config = dict(
    arch='transformer_decoder',
    norm_position='pre',
    inner_norm=False,
    batch_size=128,
)
Rows from block 2, named by matrix and row number. Rows with one number belong to one attention dimension. Each number is 128 + 32 x the weight over its row's rms, rounded and kept within 0 to 255. All counts start at 0. Numbers have three digits each. After the name is the row's rms in percent of the matrix's.
# v: attention value (model.blocks.2.attn.v.weight, 128x128), inputs 0-127
# proj: attention output (model.blocks.2.attn.proj.weight, 128x128, transposed), outputs 0-127
v.17 098:117112121106104133169126156106120068099122105096153082091106104105094147137145103064103144107095183102131144186134055137194136143114152152208140142139149103193122157206121125160123142097092093103125137125068178083158157105143178044148159155139081115114103100178148105172148158158090133145127133122107117071102136152090201159150118153145154141169139149149125131157151115133140141213132
v.18 082:108146087123119168107107089164046149122152110098125093077146100196136172139192088168080126086096114136160110167134126163157115134102147076114129187121122148145089222153088173114095130132139111115103144097129136148083150154068109176124142121098153162059136152137118153171108136133163125070125144115121103115127188107182167112127122094136188138118128142047132141130178074154189125111149
v.19 091:203087089114095162106123136118107114205113084073089112160107123165148150116139128161112122160092104107171135075085061158136132144133160128171109153115103120099116121138120092191023126150142160140131127151186102131131182125126070118111105192109120156120130148140065118140165094171137095099151109126148163160138084142127129164088122133162101140089159099150177060124158103161114175200114
v.20 087:122104154087172137182162148112125113092097161110178153159145183151128101138135084195137107122082170094145111107100152098113097105132120166089108080144123091111108081143141181127116135151163098161092101104176109104141153108133091146158146136173168203137149135080189107109167154179119107166125085192121169101088173073144172080118097103156105108143156026152148163107111158087138137103133
v.21 079:120124166111152184181148115113184127110192094093108115104191162052108123164095108193098130166134131078149088154119154046116068104116088122156164144111111120158159116088144134088164070060163120145129171161104108145109134195164143106119170133147132087114114116146128108114143102096102146150132122110133064118147093124122108107165123125134214088145157156178105093137101104153069122159171
v.22 102:076146157138163041207104144102130130138127043132111142112132167129114141132134145171110115124070146108094093108149138121117128154138108127114112095143162173163108128091112087135106094066109153158105189127127145064210130109134166091106142106167070136193133087170151124105083189158181180147145146069136104129110090151149098103154125151156123079160136101155136171135089176106167101161141
v.23 082:196116137152162110089150081164128086135124131095114085176139126083135112111122153064113083151098046145062143162150102101213131121123084082148186123091142108091086089202184079085093173076143098168159187104149134149087140119131150165090128097107118184128132134115100133163105114094116127149101133120095124090155146175160138067170113126123096181116107141113141160144119158120108119107112
v.24 084:092180155136085161054141084134180153096144099132163173173066121122131095146097125110155130130164046109110132171116120173087123097131128063115117192139151116081150101074079141139161161170141117115124152105171166150133126105091147068171154137099136079102131173142166146134171101085160166139137065115124108109148111122073081104077138090126170116117123154102121164146111098108081133060167
v.25 095:108183105151168105048182168136104117118107100164060098160160127108167150075185118171145171179113128097159088122158122186120087144157133141134095093189101126159143099073084165124129139126120120100100113170113147086097148138187181145171142142156083169090106146083101164136087126137122138107098149047181107123102101144135170202113147185141143127102104141127134168147148121110100146150164
v.26 094:097104152114152152138069109125125103129142126167155142087148083158149154131132117163159120162139106149135117131096129078177179205106121130099118091100149113132132140130137162096099084121148116185091101096088101145169207198112147112179080111138126065115131106108105148107114133167125135151151042104183068107129090112127102127088125123136199102182156090146172065079115072140160158070114
v.27 087:168120141126105154166065098113105075133097185155167131083155072128112188116090087140151138183113146080108115108133159110136180122107135128147139076069096089097159144148092136116129168079159091132129104072045111148129121172129120139092129101109116118114062140110109179175179157146141153154101143105114107102157175135087141117096103174109178082161128109131126157165219120130161188169142
v.28 093:065151125149220131094110113090117098120138135155144089142109115155084111139146158146151157163163148135188111131121172143131082087162183073088158186153097163160179112161155138115080120119113114119159042121088149104089091196146086143164154137090102090129098104168107096138134132120178087149109132176159182116119141119099146109141081089118143089154169167098158153088124136186119112188156
v.29 095:079126100168183158147135077161137092140093104090142122176123080158112138109107136096154112114141155134079134086072168136144131162080160133174108109142102123136099103100102133145108145191123132138145101130154178119186162127134141163142099138158088170105121157092143163170112152152100169076111025139199132133122089105190144169123077171113123117137121075142082127189137082066107192159110
v.30 107:146099129136111102119088202124113147158173093194145124081120145091112101178154072140163124202098080178091123104091079143130172154185158159112101090089119090159069125123144169120106165146065099089088062171153147144129109148168075144163081160120147112140098146102126085100175109164124114122101159122139175102135173099074145106125183145090180121109115145138135153109134085169100110155124
v.31 106:077132148095032099121138151108160094122119090112143092118147184117097119152100117107145139161097074162121154090099203186124100136162159143128115135105151123169129095112142143146145128155107134088124157135104178165157135079171082097106139098178137178154122070176113186123135107140121123133149123115143102099112110160135192150087163091108142081127067176123076059117082145131193161200151
v.32 114:194148103172163131072145077129120117127148183048144101169094150093143136137171125128146108085171170118085102184129067160152155109096133126148080078118134165106138119136116106201163133137124109104217084105146156143123075131100154115150147115129129141201154104134095155150136153088104112073117110168088148124068117161119145119194107156090139117119183100126096177154126099101067122099111
v.33 098:116096129130120150101151193110104116112122137161135097120137197157096128088147110180089105096108096172111125187170190144114090080131097144126167159158116037105132111081081113136189110124116168141158114121104112121112093155107140107133150151105130193149159097129091035092084101115105183167101101116124148100165078132142140154120184149100167191083124138135086166155079141133135071147166
v.34 089:121115153133180136111206166095137093077085155114149159182121056175127091066165145137118118153114168112117137173160154196123126134132117130094139118144167121109169125144141160172110117039110181094163156101135109112175116096148172112139131084136144181165119192115152158122116087107070107131118096124121113129159042125135156169090182126145146127119083131121108128177075105098093076135086
v.35 111:152072138165103178122182160132087075126158142168047096134124139166130113113136126168115082124109153129188105141147106105101132190186170225093102089134146105126126134119109166114118081061161129113129170113040169112078130110186121101177132134121154076075155104124103124074107079159145128116154174112099154109158115113108169110127115156133142106101085166119162154126106137075113106145147
v.36 106:186123172137116052152071110091143096077130089130152108140167090089167158088105104113179158159125106069117124121122137112150155119122109144134098109159123146143157109084132120146143155137114114144090160067083111108140182171123151041173171085144159068116091148100176202143092159125124166126092108086143080087134144180147139139073144131076179150140096105113183144149137100164108179129146
v.37 089:134094105112104146150157185096123126112113141120124166086080103187129161097132133102106092158114117132185170154118073135105094166163126166142086075116094140146076182146180068070135069161118150109159125133185145171123130131135146115126104090139172067141137148125144075140193091093148033121150138141135190120120109125157144082113163172167096145145157141136186097113136160072144112122066
v.38 095:130139061138118108122168063117074122138160190136192105103120139157099124066113167154130118135128113115142150131138093136175137101146112134157112121114118101115132132153120098075167080140110088191188095156133109173006126170131101144087139143164136152100070157159145189166167130124134123084159172149108143081132143095114105117130106075124075116074147183079086173151104110160126112106100
v.39 095:067118096140109124109130165108137087104091131111106150155181135123141083115109107079087162105141158089117098072161073172107112101088094087184142093135136100094144076090127178199162141147144102131128144107101101076167106182190141168097170162133084116158101155092100078116112135128096198147140086164192188186164122138139096134117174135138110137141144056112128185122105126137143112166127
v.40 109:165152139121140177156117073119149114148173142045153155118077101188183157116085143156147115132093108114095163171099105153134117205099126113142119083104191176181093149181084142105172117143115160116112152095142133126162150081093085147133111114127185206066089126183141117150091121133144155138158120115164149135094084113131161096190109104111109106150125113087107098142091090106193101148097
v.41 119:093115120110143083128095149128139135131127076169177150100197182037068113129121112124154148091130148117138094075157180095112119102103135164145161110159143109146172087134142141129172154083170129113087145112110110126129103185152094118139077113111105153124141127098162125157115122170088158168125120084167115155133121076117125131064189141156169123184101139149155072084111171129109125226206
v.42 092:151074170080160145201122150134085172163132152123153109119131149122094115088091167158156095117106110081107117150173089107146093153095112119107126070092114114152095181049105122134114092108127129151086141081026050140176130086111163108106147101149196104085122137085156136114111113093146157146148139081093161115108087141181113099082161143122134115151082112157150109152164136107161106108186
v.43 115:099086157173155094131136098147156152112152093156117143134168117119120104108109189118152150090124168141186095091134206151106110088135152104121139123189150182170116132087111119132145082103145100113157152114111180106120105102108122138104091140156088217100127089129171140095131147167149105126104179116082067178118057139149112119134133108177081109094122090138107119127067186069150142198196
v.44 085:139135127106176163101107135104153113145165115158179146148066098126111144093092075129118085188147132151136140176131094109143140111112114151178085097134167118087152144133155086072163123108128144204109146088114136157086162126074149117170159140125148102086065213120151092160120163131142125096152080185099081140175164084079109163079112163122114110176106154126166083128130105123151178112047
v.45 105:165121108151121150131132104151169151145189137124072145094115084211186145135167064139096128117138126104160101150116094100149105207133120180127063174141093127109117156123139182080148152143152108111137116139177129127077191121057159170130097164127181096080106105116093165102135136139215095062099091120140151104129149139111152163091129113159170138123096090136137126154131081128115101063110
v.46 096:146124067054189157132141155134112135183142188146059096129132062147121166159139085109118124143125102136131135201115109101164154150118136072119126145085147156127082201147132162077039099161149139106125103095102098168095184149112120116088130108174114032138161153098132140114099113119144066089132136129124163123163210160108094138155145103130120142109137107127140129161111082141116146167135
v.47 104:118151151135113089125106165115115133129117121173165118063184204085142141139110125154119142105113116118107078100077219115156111108170133093131197175162099114146118103081128123107114152114133126117128089149124137133141054135126075114084131103108084184092131115159159132135130137127146110162122203076116100127134147131122114135078153176100164122097105136144182158061101113176094135217215
v.48 104:146113107139211102097155120079114124120087130075113117124112110142147156107118083114104090118073128136097175148123114104112141073083139140123128121161186106116111120151093147141164142120138165107093139104136127118076125139066172096127141101080089164118121154140130080132132211127171102153141178108108119111165078116131151183040202164175154149163148088182160140134101110039136153186160
v.49 081:086100116107096137175116082165092134111080169146097119170104159156151113091091179166117081154142121128056121167107158116084067193156112127125143083132185082104181149121145135135161121120152128189170171073085131087081158083087126156087095153101116105122175067175148132090135114128162166163102088117167178115158121095115060101139135122141095167117124092100121138120107107103156122075163
v.50 087:155075127173130137093066122088151092112095166088080158074154165090161111127102083165098084154088113160149115113170072122126129123116134147133092064091144111134083132159161107112118120112111124111173116106119067159111122111154106139138115113080079105156119093137114162143095128151047081108143156124182164111130126125178111161099153192145136126173113114112234083101114139124184076072099
v.51 094:102130092086072159128108090170133093095117181136166161108084165092124140172177195142123113153177073106081135123128114072096129134103150102101163135081162158168131169115062125105076129121162137170137142082136076184061166081103146148124150096141176134111138180114132108174136099142178121168139139164101121063095132128105121120144130083135175140101137164146187152076135160147145197105136
v.52 085:088161174175113093124144157149118137087168078151137080144145111164104121105153172170111133152177131159125150102100161120121100128116119112099072085143051129147145076101141120132141096164148123080170088122179116084099099216104086131164107130142085171143167089151097172059154149146116118090112164097204163167099133072140090184150145095158063135097105151117129139145083133084115109141128
v.53 093:117109140122154130141136146095135080133131115230080121083173103083136153139142040143159141112148125176131107124151161144157131086120122151100130151145127130133143129097138177104108143142104156094114140092119091098092077198109134103155110167075084138129108153127142146113079140115166149083155160108149107113144157123148073125025132179074214101170114139097222135120099111087101136144107
v.54 082:149169154126171182206131085137142168120094147131120120132156198120081116067098142170141147165124113142146113144151156102131145139161162153143120067150142108126094116127166109120162107084146100185139167145152099078140131116085109122098146145182096081115147097114132097047133105166117177184100052111109130110105093066190111177085141125156100150104091117133120112123061123106192080111169
v.55 085:069168180170053112116078134113102042076137195147099079137145174165146087132154099131095116099106118129110127167180205150098112075102129170081112138111139085178138140177108125076135121137108151165117125112050116126097148184143117147148122140136109147162167142153112166094140103067153121132114144108120130082146147154149139064169174164095094110130107133099076114110159135146093168116150
v.56 091:141145146124109108193106141144095138071133074089175171094101119098094051127111115152119109065118155159095156175115075165147106161122053087096163142091134176132112110116125111185143137108131122099194104117153100092146081160135103102088077159169140152112129137168142130085180151124138107172109145145072123189111121140103107121175167140109094122137159108116141203156128073195086121095161
v.57 095:093177103153150089155157164172148100134138141136150183109090163110118180156112151124159098163119107061112132099147189135108161090107149096121165094134167160146170117093142077114114072098119107164149141113134133188116121046112142070094124078111072161146142124108161179199115135122127148166112169098105179118093148168114139097075195088156094110141119062157098125120079172104172108124143
v.58 098:085117083145108149156098096132123092129136094135206107129168143120116138134089109164137124084195140133139170149076108112128160145107096188150125126167154097192142079087084125104160180138113156070152096101117101120082093139095113141187096118091133179163167137110136150143063147197097168150144105169128116163149098059093090122121074115148165122139129119128161047151106116104179088106079
v.59 093:154101158125107138127145110121142117197148161159181124088143165135083128186120155138085100177130102158144172138098092072108151166125082177134142079175058124142093138095093160098193141162154110110148076143161075161081150163080097108113137135088173132103111164095152123124154154159146163161154114142113171119138182114116118145116117175129175141093113196143168047151137126118148066067106
v.60 086:086103093126084104051133124152105121178130152092091166196106123135097090130131152142098129182157115112105135130133148083114112172117099097150181165174146142172136056177129088124119097160149084132113126137101163141130143105167127089130154114184142160084143161045089100186126108151087116099141116136073190140165106085087142142118134060077119135158161114120091156149153156085164172147186
v.61 091:143170124147178117095083151168145123134149135122114106115092121120167123070155101158124129132096162188151167068163124117123081086099135120105129153173086176113123118169137115106100158111183105105090149189084099122064103116155140184134101110159157119130068139070064145100170125186145101168104226127064103124129168154098112158142130128119155113090129207148105145118107134172072158148116
v.62 092:182077173159062136098085161149139164144111163103163116113155111060114143133100091116097131121139131166152084103133073111104108065091124115192145076072111143088152136148088155156150147132145095133102180154187162080167118150159110144090160150112070097141137117164106118203116073117040115116153109149160116144117187161133140142085122134110123084171115088144181115193132105140125146121148
v.63 095:129103132102084183118090097116117089149148145164062059111136121142135116128160121125172182095188130148133127088137086118163086121148105151135126159079082158133165113151156234113121132147144112151105171088108188134089148123116187139083182153123124104093109101091111159106183109118142092046129126086158154126148111110092126123109082181099179096112084128111129136155123084082118210136129
v.64 105:192104127129105164128155161127171093104139152060153126134147078134160146173121110084141146119120129092138200097090083106108180118130138166146141084137154119149138097127121156143168117153129129084118100119154127054181141133126160079144121061129151147140135129082122121092126152126116087075118062141154018110126090086149136185119128194088153182144149073166126097103120111058099144173121
v.65 092:155102160119145131109141083128150139144103080164119128161134133114107148130119127126113164165112063145029160115140095156110107155092102078148138099160124149106131155122123070090094180150149185115122116148134160133136168119134093169086161147141116170091158170123118141092103131104064146079158105097226132123166152088140084172065179121133150164091149105117167151199160110064110175107074
v.66 100:155158126089153123109151124128134144135103071132087154182095123159118180124118107059168118175039132101072088121087153172129094173146112095146126147117069143172124201127121116094122113106154152124072158133147149107192136095181142161109161115203172169121099150142159174129138094101167121165130120095153140090138115153166124178122095097113090165138104128150086118147180089061114170159166
v.67 105:128190108187117122149160157157112094149158135106133104180119146105128077187072158162179107145197158102120200100051119069124119154127119134146128151121155115122139080132191174153167136085197098139105144106136099096154146083107119130098131093175118140150161064131119091125130100159185166152101126129137135191093173102063086130173113126158137137142110131105103120086105160184111078118105
v.68 083:104062075177124167074119094128130126059164100063204156150087086127142173137139195154126145166163162164121196066088131150119117183071133159133154120150149127137164149092114138162141137095090154048156127126132081178143143103115112167159151098118158160134120131132118153122119129183084107130145158095169092133111141161117090127122119083148114083066140142079151157147153116100162095130085
proj.17 086:132128093108181050113117071148106175172100162102094143146115201127103080164133132153116092129147155134152144065119136111146101157128132101137146159203085104082156165101167126140184149144168097068102129162150113188159161162146143160083191133127121152111148124100155166172107093084166171172160170106127085145112133174066115164155103081160158176150132104140162116114107110092096125109087
proj.18 097:085170156115153100123121139112179178122092109129119147151147163122145141182084150119092090149065085198118163155133129192105113134084144147120154069088145067159183137164168084147160150082149144113106083113067140147138158067123173087087170138179123143121177104122146159120146118176086120093133090162135156178106134144068105109150109114177109053070131147137158087099141106112155113115146
proj.19 088:144173147090086130190139132133172093079136140122123102089186132140100131176135152094073153097169184204098118125110142150166094177097088154073175084152110164152128091106122134126145091092108115110126143091126100099127115084150182123150131161141139138137161155166117121210127158137112150128162096156116058110154130162153169095124146022129134108122198128114077145102100143077075140130143
proj.20 102:151100156144063136093137129083170168161111097091084126142163099140157131108137145131137131109119086112136085216108091135118143064106112156121121153071144152081108117170143065090106172120137108148160192127121130084092110127102176054133117096108111128116170152142122157105162139123113187147135132139058084108099139091094136150190184132135122212151078172099076159182175103135128123140136
proj.21 084:095086100165157100079127128108098134091107124096121133106086147140106119060152168107135163104159130054132099117154105115138108166117146093128105135148168108152095140092127117166147173173164124180164141141129086124137125105099098175159134073140137080081127124113125074111046152156099138106112178108069154107098151162145106178077060156128164114159110103155190145108108097134060115231107
proj.22 103:114118125145108129111100152174124123149118138133188169147096141080100129076119120110199126119158124097119155099136170102140157140091077119119109096130083060136104169120185173126148143188137112135070096145124082117088138131133141142175112134117154172116082102109079049108156091118141064107099218134147143154143143100134144140134160177136140228135088073130094161149156111158103067165089
proj.23 082:159149097137115162089093166155140079164121131130061142166147131106128169124167115176153172169157173138116118108071116141066092080151134134151117166142062118111138117134112130176108181121064097096213048115158097088182161118115090124107133114134129148182131103153137112157104121099111127100138130191129107167104116162131141109147130074168120087158122123098118075164156172103104192055156
proj.24 100:164208103105179165102123136082111148114151168175107134114133173158100118090113109157127171104071093107073105122164087114127113133174153162130105167115106123141099113126116167083076150126078131122191159115119148165107104179137112178160157084151151160106099137154134096152072128071088112142099068146138139124067120109140120185124113170101172076157164182165067169137118133144151206113157
proj.25 106:104085160121152102144108121104161111171144136192157106161107208135095115058110155151131152095148186118074144098101107146123107179053151141170124161081141111114126153119168108169115078142154079176113056156144120172132104150074122097074160158151134097084103114174136118137125084142142148108182149180143183144173137124141128143118132101132111102144100175174052142123103108136162116173066
proj.26 113:139087135146099103159137105113161097061099188051091114173134083130104083098148177139169095118159151185195184122139143147146150166112123151186148090112107155173098128106071188095093154106132143118096158105131137080108131127126161098143163109150131179141121107120154105194087154128130107114108153131140173094150154148159108183152063161147113108125076094153142177109120125149080069165075
proj.27 098:107084086155116109100129126167194190175103139142127094137125122095138084204143173175129092158134085171188091140142096124119108129126173169171140107124166165095128133112119141085143134111154102151095087127089195136123083115112148079099157140135152121136146089158112222151142128162103133134084159135090085159050097128105166117145070103217137086115102145164179129123079145112134135127133
proj.28 098:097067113097050141115127062173178149084121112137158124152075112145136122075116107094117103124085163163113167175170138071159141144150134170149147071097141134134161141149171113159172083184187140125136161140130099162196158115110048118117104102116128065138149132140138193157103126180087084103136136096120150153152145160146154143160102113068139097132183117142174187140094147134093146140114
proj.29 088:157135163124171067103164175079142107129128115096154059177124149131110088178127050156148181112110154121102126149142040123117068137116108122118117157134077128101178131118118123087155127108107109174070167135163055127111123143104164092128151171119101163166137155149117094143109088132124087151141152185118122085104154140106082147177091111130162104157098200093099146103085136140067150171086
proj.30 116:157101115123090120136110063132177108087116119125127112102122189140148125085110170125080100143156198102162138112138135210142147094073121118193183093159134208118170144121132118099110100165193152146089169142077159104185089126126129114091146074091122097087126123118124179147117143113156139166117108129169179060082094102115165129129111099110129080162155068104179165117133124127174112096149
proj.31 094:170097117141206144129129099166135157124109107159138139072082123109132073086117110110184133111084208133122125097114102079124163103089106135144126098182110138115128146162178186110096070098086075174083101129166102174144134125121138126113157133116121109106138136147112077121149151153133165121113184105072224104127127120122162072131157180088149188139153075125167137089139133084109118127204
proj.32 110:145111155130098117088086091166095103154129128201160122139176139115146145123133170086132125097166094133132090126125159114080138134142086085130104156147078123148074142100083149137111176153144152094038213175089137155089145094138134195183109104148148101056105145161132134096141080126146108083104118160159148086123113102186147101106161101110120139134152177084178131105113159170203086150125
proj.33 091:128170148145135067097083137110159063196133117130158160114170081100163101187115134167139123142129104093079169152073110105177136156168139071045082112103177144111149099169137091111180175119085075111137153119150147106164162068160099159141168085155172082138109172161128151085080163162132126139150136133120089130139132146138076103146125114116134109173123135131171082112125133135129102210134
proj.34 085:094142063145108096063086175150119122159125153138166126095120101143150119140176111168141117163159105107101102147119115095091138107075126118059104122116136168128105115124169105120135180142133097156075129169170177187136119110140151227130149097114137054100089132107134082105078085143199105131090177119102202115136164140147134160130116150133132105120183134189174122087135142131193107133181
proj.35 109:116209148140146105170115156119171151186098106128207125164152126108130122136122041156136169135112110125110205086139091173181145132115142084156101110146114106101153147157165129154055189101100104108105122117150090157182112113097095143108195145115065117117117137118138088097130163102135141145072169117116133071105138098115106187098092150088073161176143078156097096118123132139156086121099
proj.36 103:063144044143166171123176143157087142156149169108051105111137181165084140109094069118118111075103115140117127131118147150127116098144112168126143146188165123095065110136112128178140134107081181111128097171196076134106122141125099151101110090150102157147164086177108100166117076085135132164127140141134175121142124145177102107167101083161140087132168166141115091061098082168134134138175
proj.37 089:091198138140158129140089103110144122140103118112172107127119157076123089109147157124092167140172173095093115140102095111129155147147164073116153105153156163186135100136151154142125187094158131119096150100109098130162051125138139170126186150154101156108069158078167020138135129141129143114057107117142125158090125130103106201118131164114154142091086133143090125165080131146165125049193
proj.38 096:148147141125097143118093092116164197106116117096114150104122110145147134133137102107057151141121103087161145086138052149100145110125165092090133141164173112155151134125146173116108106106156164108087195185136094098076095118127112142124125214147130095083126170093117067105177100151096136082147053121161117116071097119141169128129202198095132185149136127086090129088112148114133118178081
proj.39 092:137085099155081124150123144156081082155110146154165129098098102141101138144123114099170127116139074140126114210130182113135141128180159111124143135132126181158094093100137141103119112183157075100130104167133151178102141067184094176192123148102083148156182121096156164123108151127144107136135157099062075103148178160125140124141157105160179073138074133129085182127147150112182112204065
proj.40 113:094163069176141071151134089124147195132107098179125163111143179103131118118112175074095139138163116123115121108173135129095163095094130143120122150139061137081156103128151143095145172140125126179123083147147152061055163172160142111157138158110137086114140160070162139171163067111099058122153131144126157191115108111087084153114121094119116134118161134160209111158146177139129097057143
proj.41 107:157090116154131148102221165079101136116129161091058085163117101183153140137122064167170130119055104127130152155166195142167123118132154149104085107117165119108170119125098108100155099073092138162164131104106146179111120120091117087116161088099147172191189153103064120111092183113125127173121147125131096118136132150106093098149097097115145071107123120129133172169111081108155170139066
proj.42 089:110198067162093122084084108086152141110157131103164145105145125119112131118111125149121183147126163140107119160109127144121162054139134145131142126190144134132152100122101217066171151054070096128156106115204144069149124151140106124081196065110150115128132156161104072114150131090163072147097183145114127145127161145135133134138087097083128092134113162074068105154096109152087160119136
proj.43 111:128110097098147119065111146094121067085122147060120155179124188169137095105035087150143201134114115159087112180162126175092147138071156148109140136074144075036139166144114131088094110108157153109145141097130152169108171142129156105152146133119138123131148144154167133174053150111140150137186119103149110150106137111114146133132131110049086126156137095187166128170135143134127148101090
proj.44 085:138139112121200140153149143185087185084112163165113144069110076139087120144151157136096103078089134150127115063117083119108091137157119120134154100203104142154100095135141140110128170085107089122123064161109154181089065157183121121142126115146164119088127105087141071119191116137106135117125146186123160140080107104139068144188127098185111180125113129150073159161072086137111109153113
proj.45 112:093145163126156146109081107098109149150173110169125132111089179100148122138164125074152153125107147146112150093091123134067064173129080124089144096136091087113197106151157051160078147132096152106152055103152087137100113120082131068114063155142091110106082140132160077119181138126093178117149151125119115128162113082188173157137109102117081114141134154205124130102140153108154170111185
proj.46 090:154166154136108168152061052073114161130121085116138158111089139058080153162164180120138167116160195109158141147100095152082085082179094137163162062119146085165105135129177124114085117118067106131165170126104102167201112162132163097139176144108135130122136120161092136105204121136163154116149140156129162099149142106150122172107122180131095140111145108095143108113135137153062154146173
proj.47 106:177119123094091162104181145073140148114151162065060104207107140111140096109126067161120103135062075107091123157156099100159174113154151141124113153132199053154161149129159079132141044111119104119174130091190087136120154113094135099110169144140121167156123149151080177100056126147091141135131072116164124130168116118144092127159125117133120152151157108119121078136142098157154159144088
proj.48 087:134151135083142139183124111153117158176079109172170068120109094103131121179104182110116080147137110141162095094149082149168103131102080134185149135120117069179201165086190131095089121126094117125080071122124143174157142127166098137133109117156132154163101126155105170114172086153134128077145101176168143082123167151144084138166137074134150169137152069100180148128076197122140154110104
proj.49 098:172036171113121139144122174166095124155146143078070131159120117105080160142194058165114112128168100114186139092169146080160126115146077140117168130123163170120165105154103134096139193101094095077175131119178136119160157096114112127182143135156102100132180108129091131135092114103124098165123116116084084173114107182126097159060147099140170089103151150109153143089104158170082166144137
proj.50 088:086098110118123114149141135136158091163164113150154128152153139099104116152139172082140157135141115119082122156155114174153071135111124175090097089139072106104151160133218099079126170139093191130154185193140079136145127150164125132120117121145154156105167171102148124109184103061151195185098209146117099078120149088089140119144131081161131155146091135166085104148111120130052178135112
proj.51 097:104123102169128135187127171116152155094125150108096133144111123112093147111128083135111103139147083079108163180075179163094111144096121131093087148166099131153126072119133121132234163151086103138115133102152120141114173171187079095130112152137077061124169151160179086080105115146099123115134148058123158138094161135072110113101151123195182149115140152187151073135100131172133112159074
proj.52 091:073069140131110137090090155103159100151180105082113133096117141108151172141154081109122158108109127130149123106170040090137140105160119137137142115067135097103097091112078150168111096086111171174087152112140185150173137098072132178129183199117187108084146099182097066174097124140132118112117062152117147098153120142167156110117137104174087157159115172127115126115110128085110121118203
proj.53 091:121199106096075132122084124163173159159135120127128090118145168155115104145065235095128156147158106140138168127103132141150067103099144143101155087108140072102109142106179166137146159124073057132084154145157137113123132135112161125083171097118152155129126126133131109124179120124131178145081159127107150122096115042095152078144071122159056183105103099101160136157113160119112115199155
proj.54 082:156107169077100171074088180138089108118155154115089099103100137162086126183170106129139098117081178121104127086178092065100178162120101121158131109145174158149188118116112129165126211142095136116095148145168131099065129123094120146167107129151183206105130114168110104162159138136129099125145108127108082163074124191125151109120169149113181064099135121079184125170098134098143107121140
proj.55 086:107092110152167148119083140148160147131140148089134166122132161125086083134108097162161156106117092096113165129125176113142076077133210167092149102093118146140113126190184137087119142148142134133130121112196107131094077094151169119117162191073094098172103107111132110123055097104069137115083177141155122158127106064080061108118069097185147091101143159174111152118135173174118125138156
proj.56 098:112079109189138151170133077109121189138132128135079129123089108091157117107180113076169109172118085123153148146159109133186142136205137118090153144117105060137121123136125172093157086142094113141091192114119143180124128160123100092144183156110109158082082098104126096138141193096085102114136109075177152152145141069183123158118082118106172127084051135139112109112166123064112097159130
proj.57 094:153116133162161145153160120128121139114122087150157090143132120070064083120152095113110162116166142093156143127097151124094147200148062153150135096167162113155159089123136117146112155161156113182158109130185083103084136113122081127145132135142143131178129115150099088083177102150136111083139105153057168155154123180109068161140096131157183163166177091164105161158026113116149133057091
proj.58 096:153105121092136143182111157142134147144145168162064100153099127139174174120138094124098074140113148081127166143136082076169108156095134142076123115077110180067134114092085152181190156121094155128099144154180156141175133145113101190078101064141131074134088105136104144117132116155190139140129174094059092081098133118156132166141098035130128157163155118126124153164159162090113110112140
proj.59 092:090125104090191162101183173094105156152142150149124136138171078146162172138103131172180106102114147119161114108104120133162125191092176119115091090100068103070171092097111158166139156096055144135080129103126155112074166169132119095116102129177135107079121138137177145114053126148162118127108106191111095144088143147119150115147101081141122118090054141171104121175153162097151091149074
proj.60 090:157134081103139123157109144099148176068118124107185155160120061102197171100134088133162133105166159130113161164077128181133147180134124122140108125130120124113142148150115137076141069151172131169140042097133163161145104101125076145114115136122108093120189143119129128156131170143166101073180102060143081127163123153127066065106179086132133145118196124128133108181090136174090150174132
proj.61 108:099114120169161143097089179087169093113141099101198145090100139135206129141111106081095102133128124122164100112087115157060116126151159093102134106083147085088083120154151113136134094152131167108133168120110169182118135131121140141137085187143138148133161122149175138138093072138097119067199123110134143150123129099137140137117091179145125105123094157183181100080191130160179074226117
proj.62 094:085164086117169106127085077152164143175140137183153138105139148152106133172119148101068161109159138093107111099128171132125094157154110176117140125148124097155153111098182126107125092107153137142121134124100142132103084154127098106125066114124164098146174179060164155117213164099159192184102194136135123050133120135156151100149161115135103154127108163150094087155185057092090167174094
proj.63 094:066153099083130122138078124165152158103117170104088165118121103114111132121077119195128166140223091163142140110085174158137102081078123108157124096129190169112103131121121106112156159144139084121097100129127187128155153104105143103089076111089070141129127140127155115124100136142139222159087108113165054115132141131127200070147131146095111161103113201087150120103159146118155111170160
proj.64 098:092142122103178075120152078115068104169126172196104087144132166115162128117173146177132102112079076128086173105198098159195089101107097137109121170050089170112151101145163085132159154152120210165151156135089130151160108123157128167098196111131124142095095091150142126139145115149131139158127125134086192110092141141075112175138106127154168123101088146185130119111152100117154091139118
proj.65 093:195120086184135128113206184124083151130222111058124130141103107191124082127096178159120087129151137144175112152129140087113117106124145168096138107092111113074097108145114160183190171089115151117165127101145140172094127045100106101124100114148134134061104124104135161088143135156158183141108140102123117147122094184090088136164104108086179141101141138102111160115081115146150118135164
proj.66 097:163149153206088121136164122126075105168141136082136086153148174098150133151104123160140126099184133134123111134122130075114180099056111151134107112133108139128137147171076152112134098135139154091139040071134173189168149146129124121131104172128084181090113120099103123110085107141114126077121195072094129174175105187101084124133149160133145158116150121113186171142075140117166074155194
proj.67 096:081179087167140071119056094127131128163140124202117101082126130077092143088166103113123176114125103125088127090183103188116146080212126147086159118106086135137100098110147131115130174173120124126105131116078124129157111170158172090120132105088159080124129152130189098149166083127111122151114090137095153122139166080162110185171154163105111113105106172143104134145191105110111165193175
proj.68 086:143236100130148163173187143079156147116156119119089174158123101136125124113107080123125113119117083129115127087141083140152160084181188137112134140098132073153111108075146109168152138115067186105148181170124164157145097132139152042101137099088089100100089095159141155124111090128146142129105118115108124146137140116107083211096144162164186166103089120163131119119179115178106183142119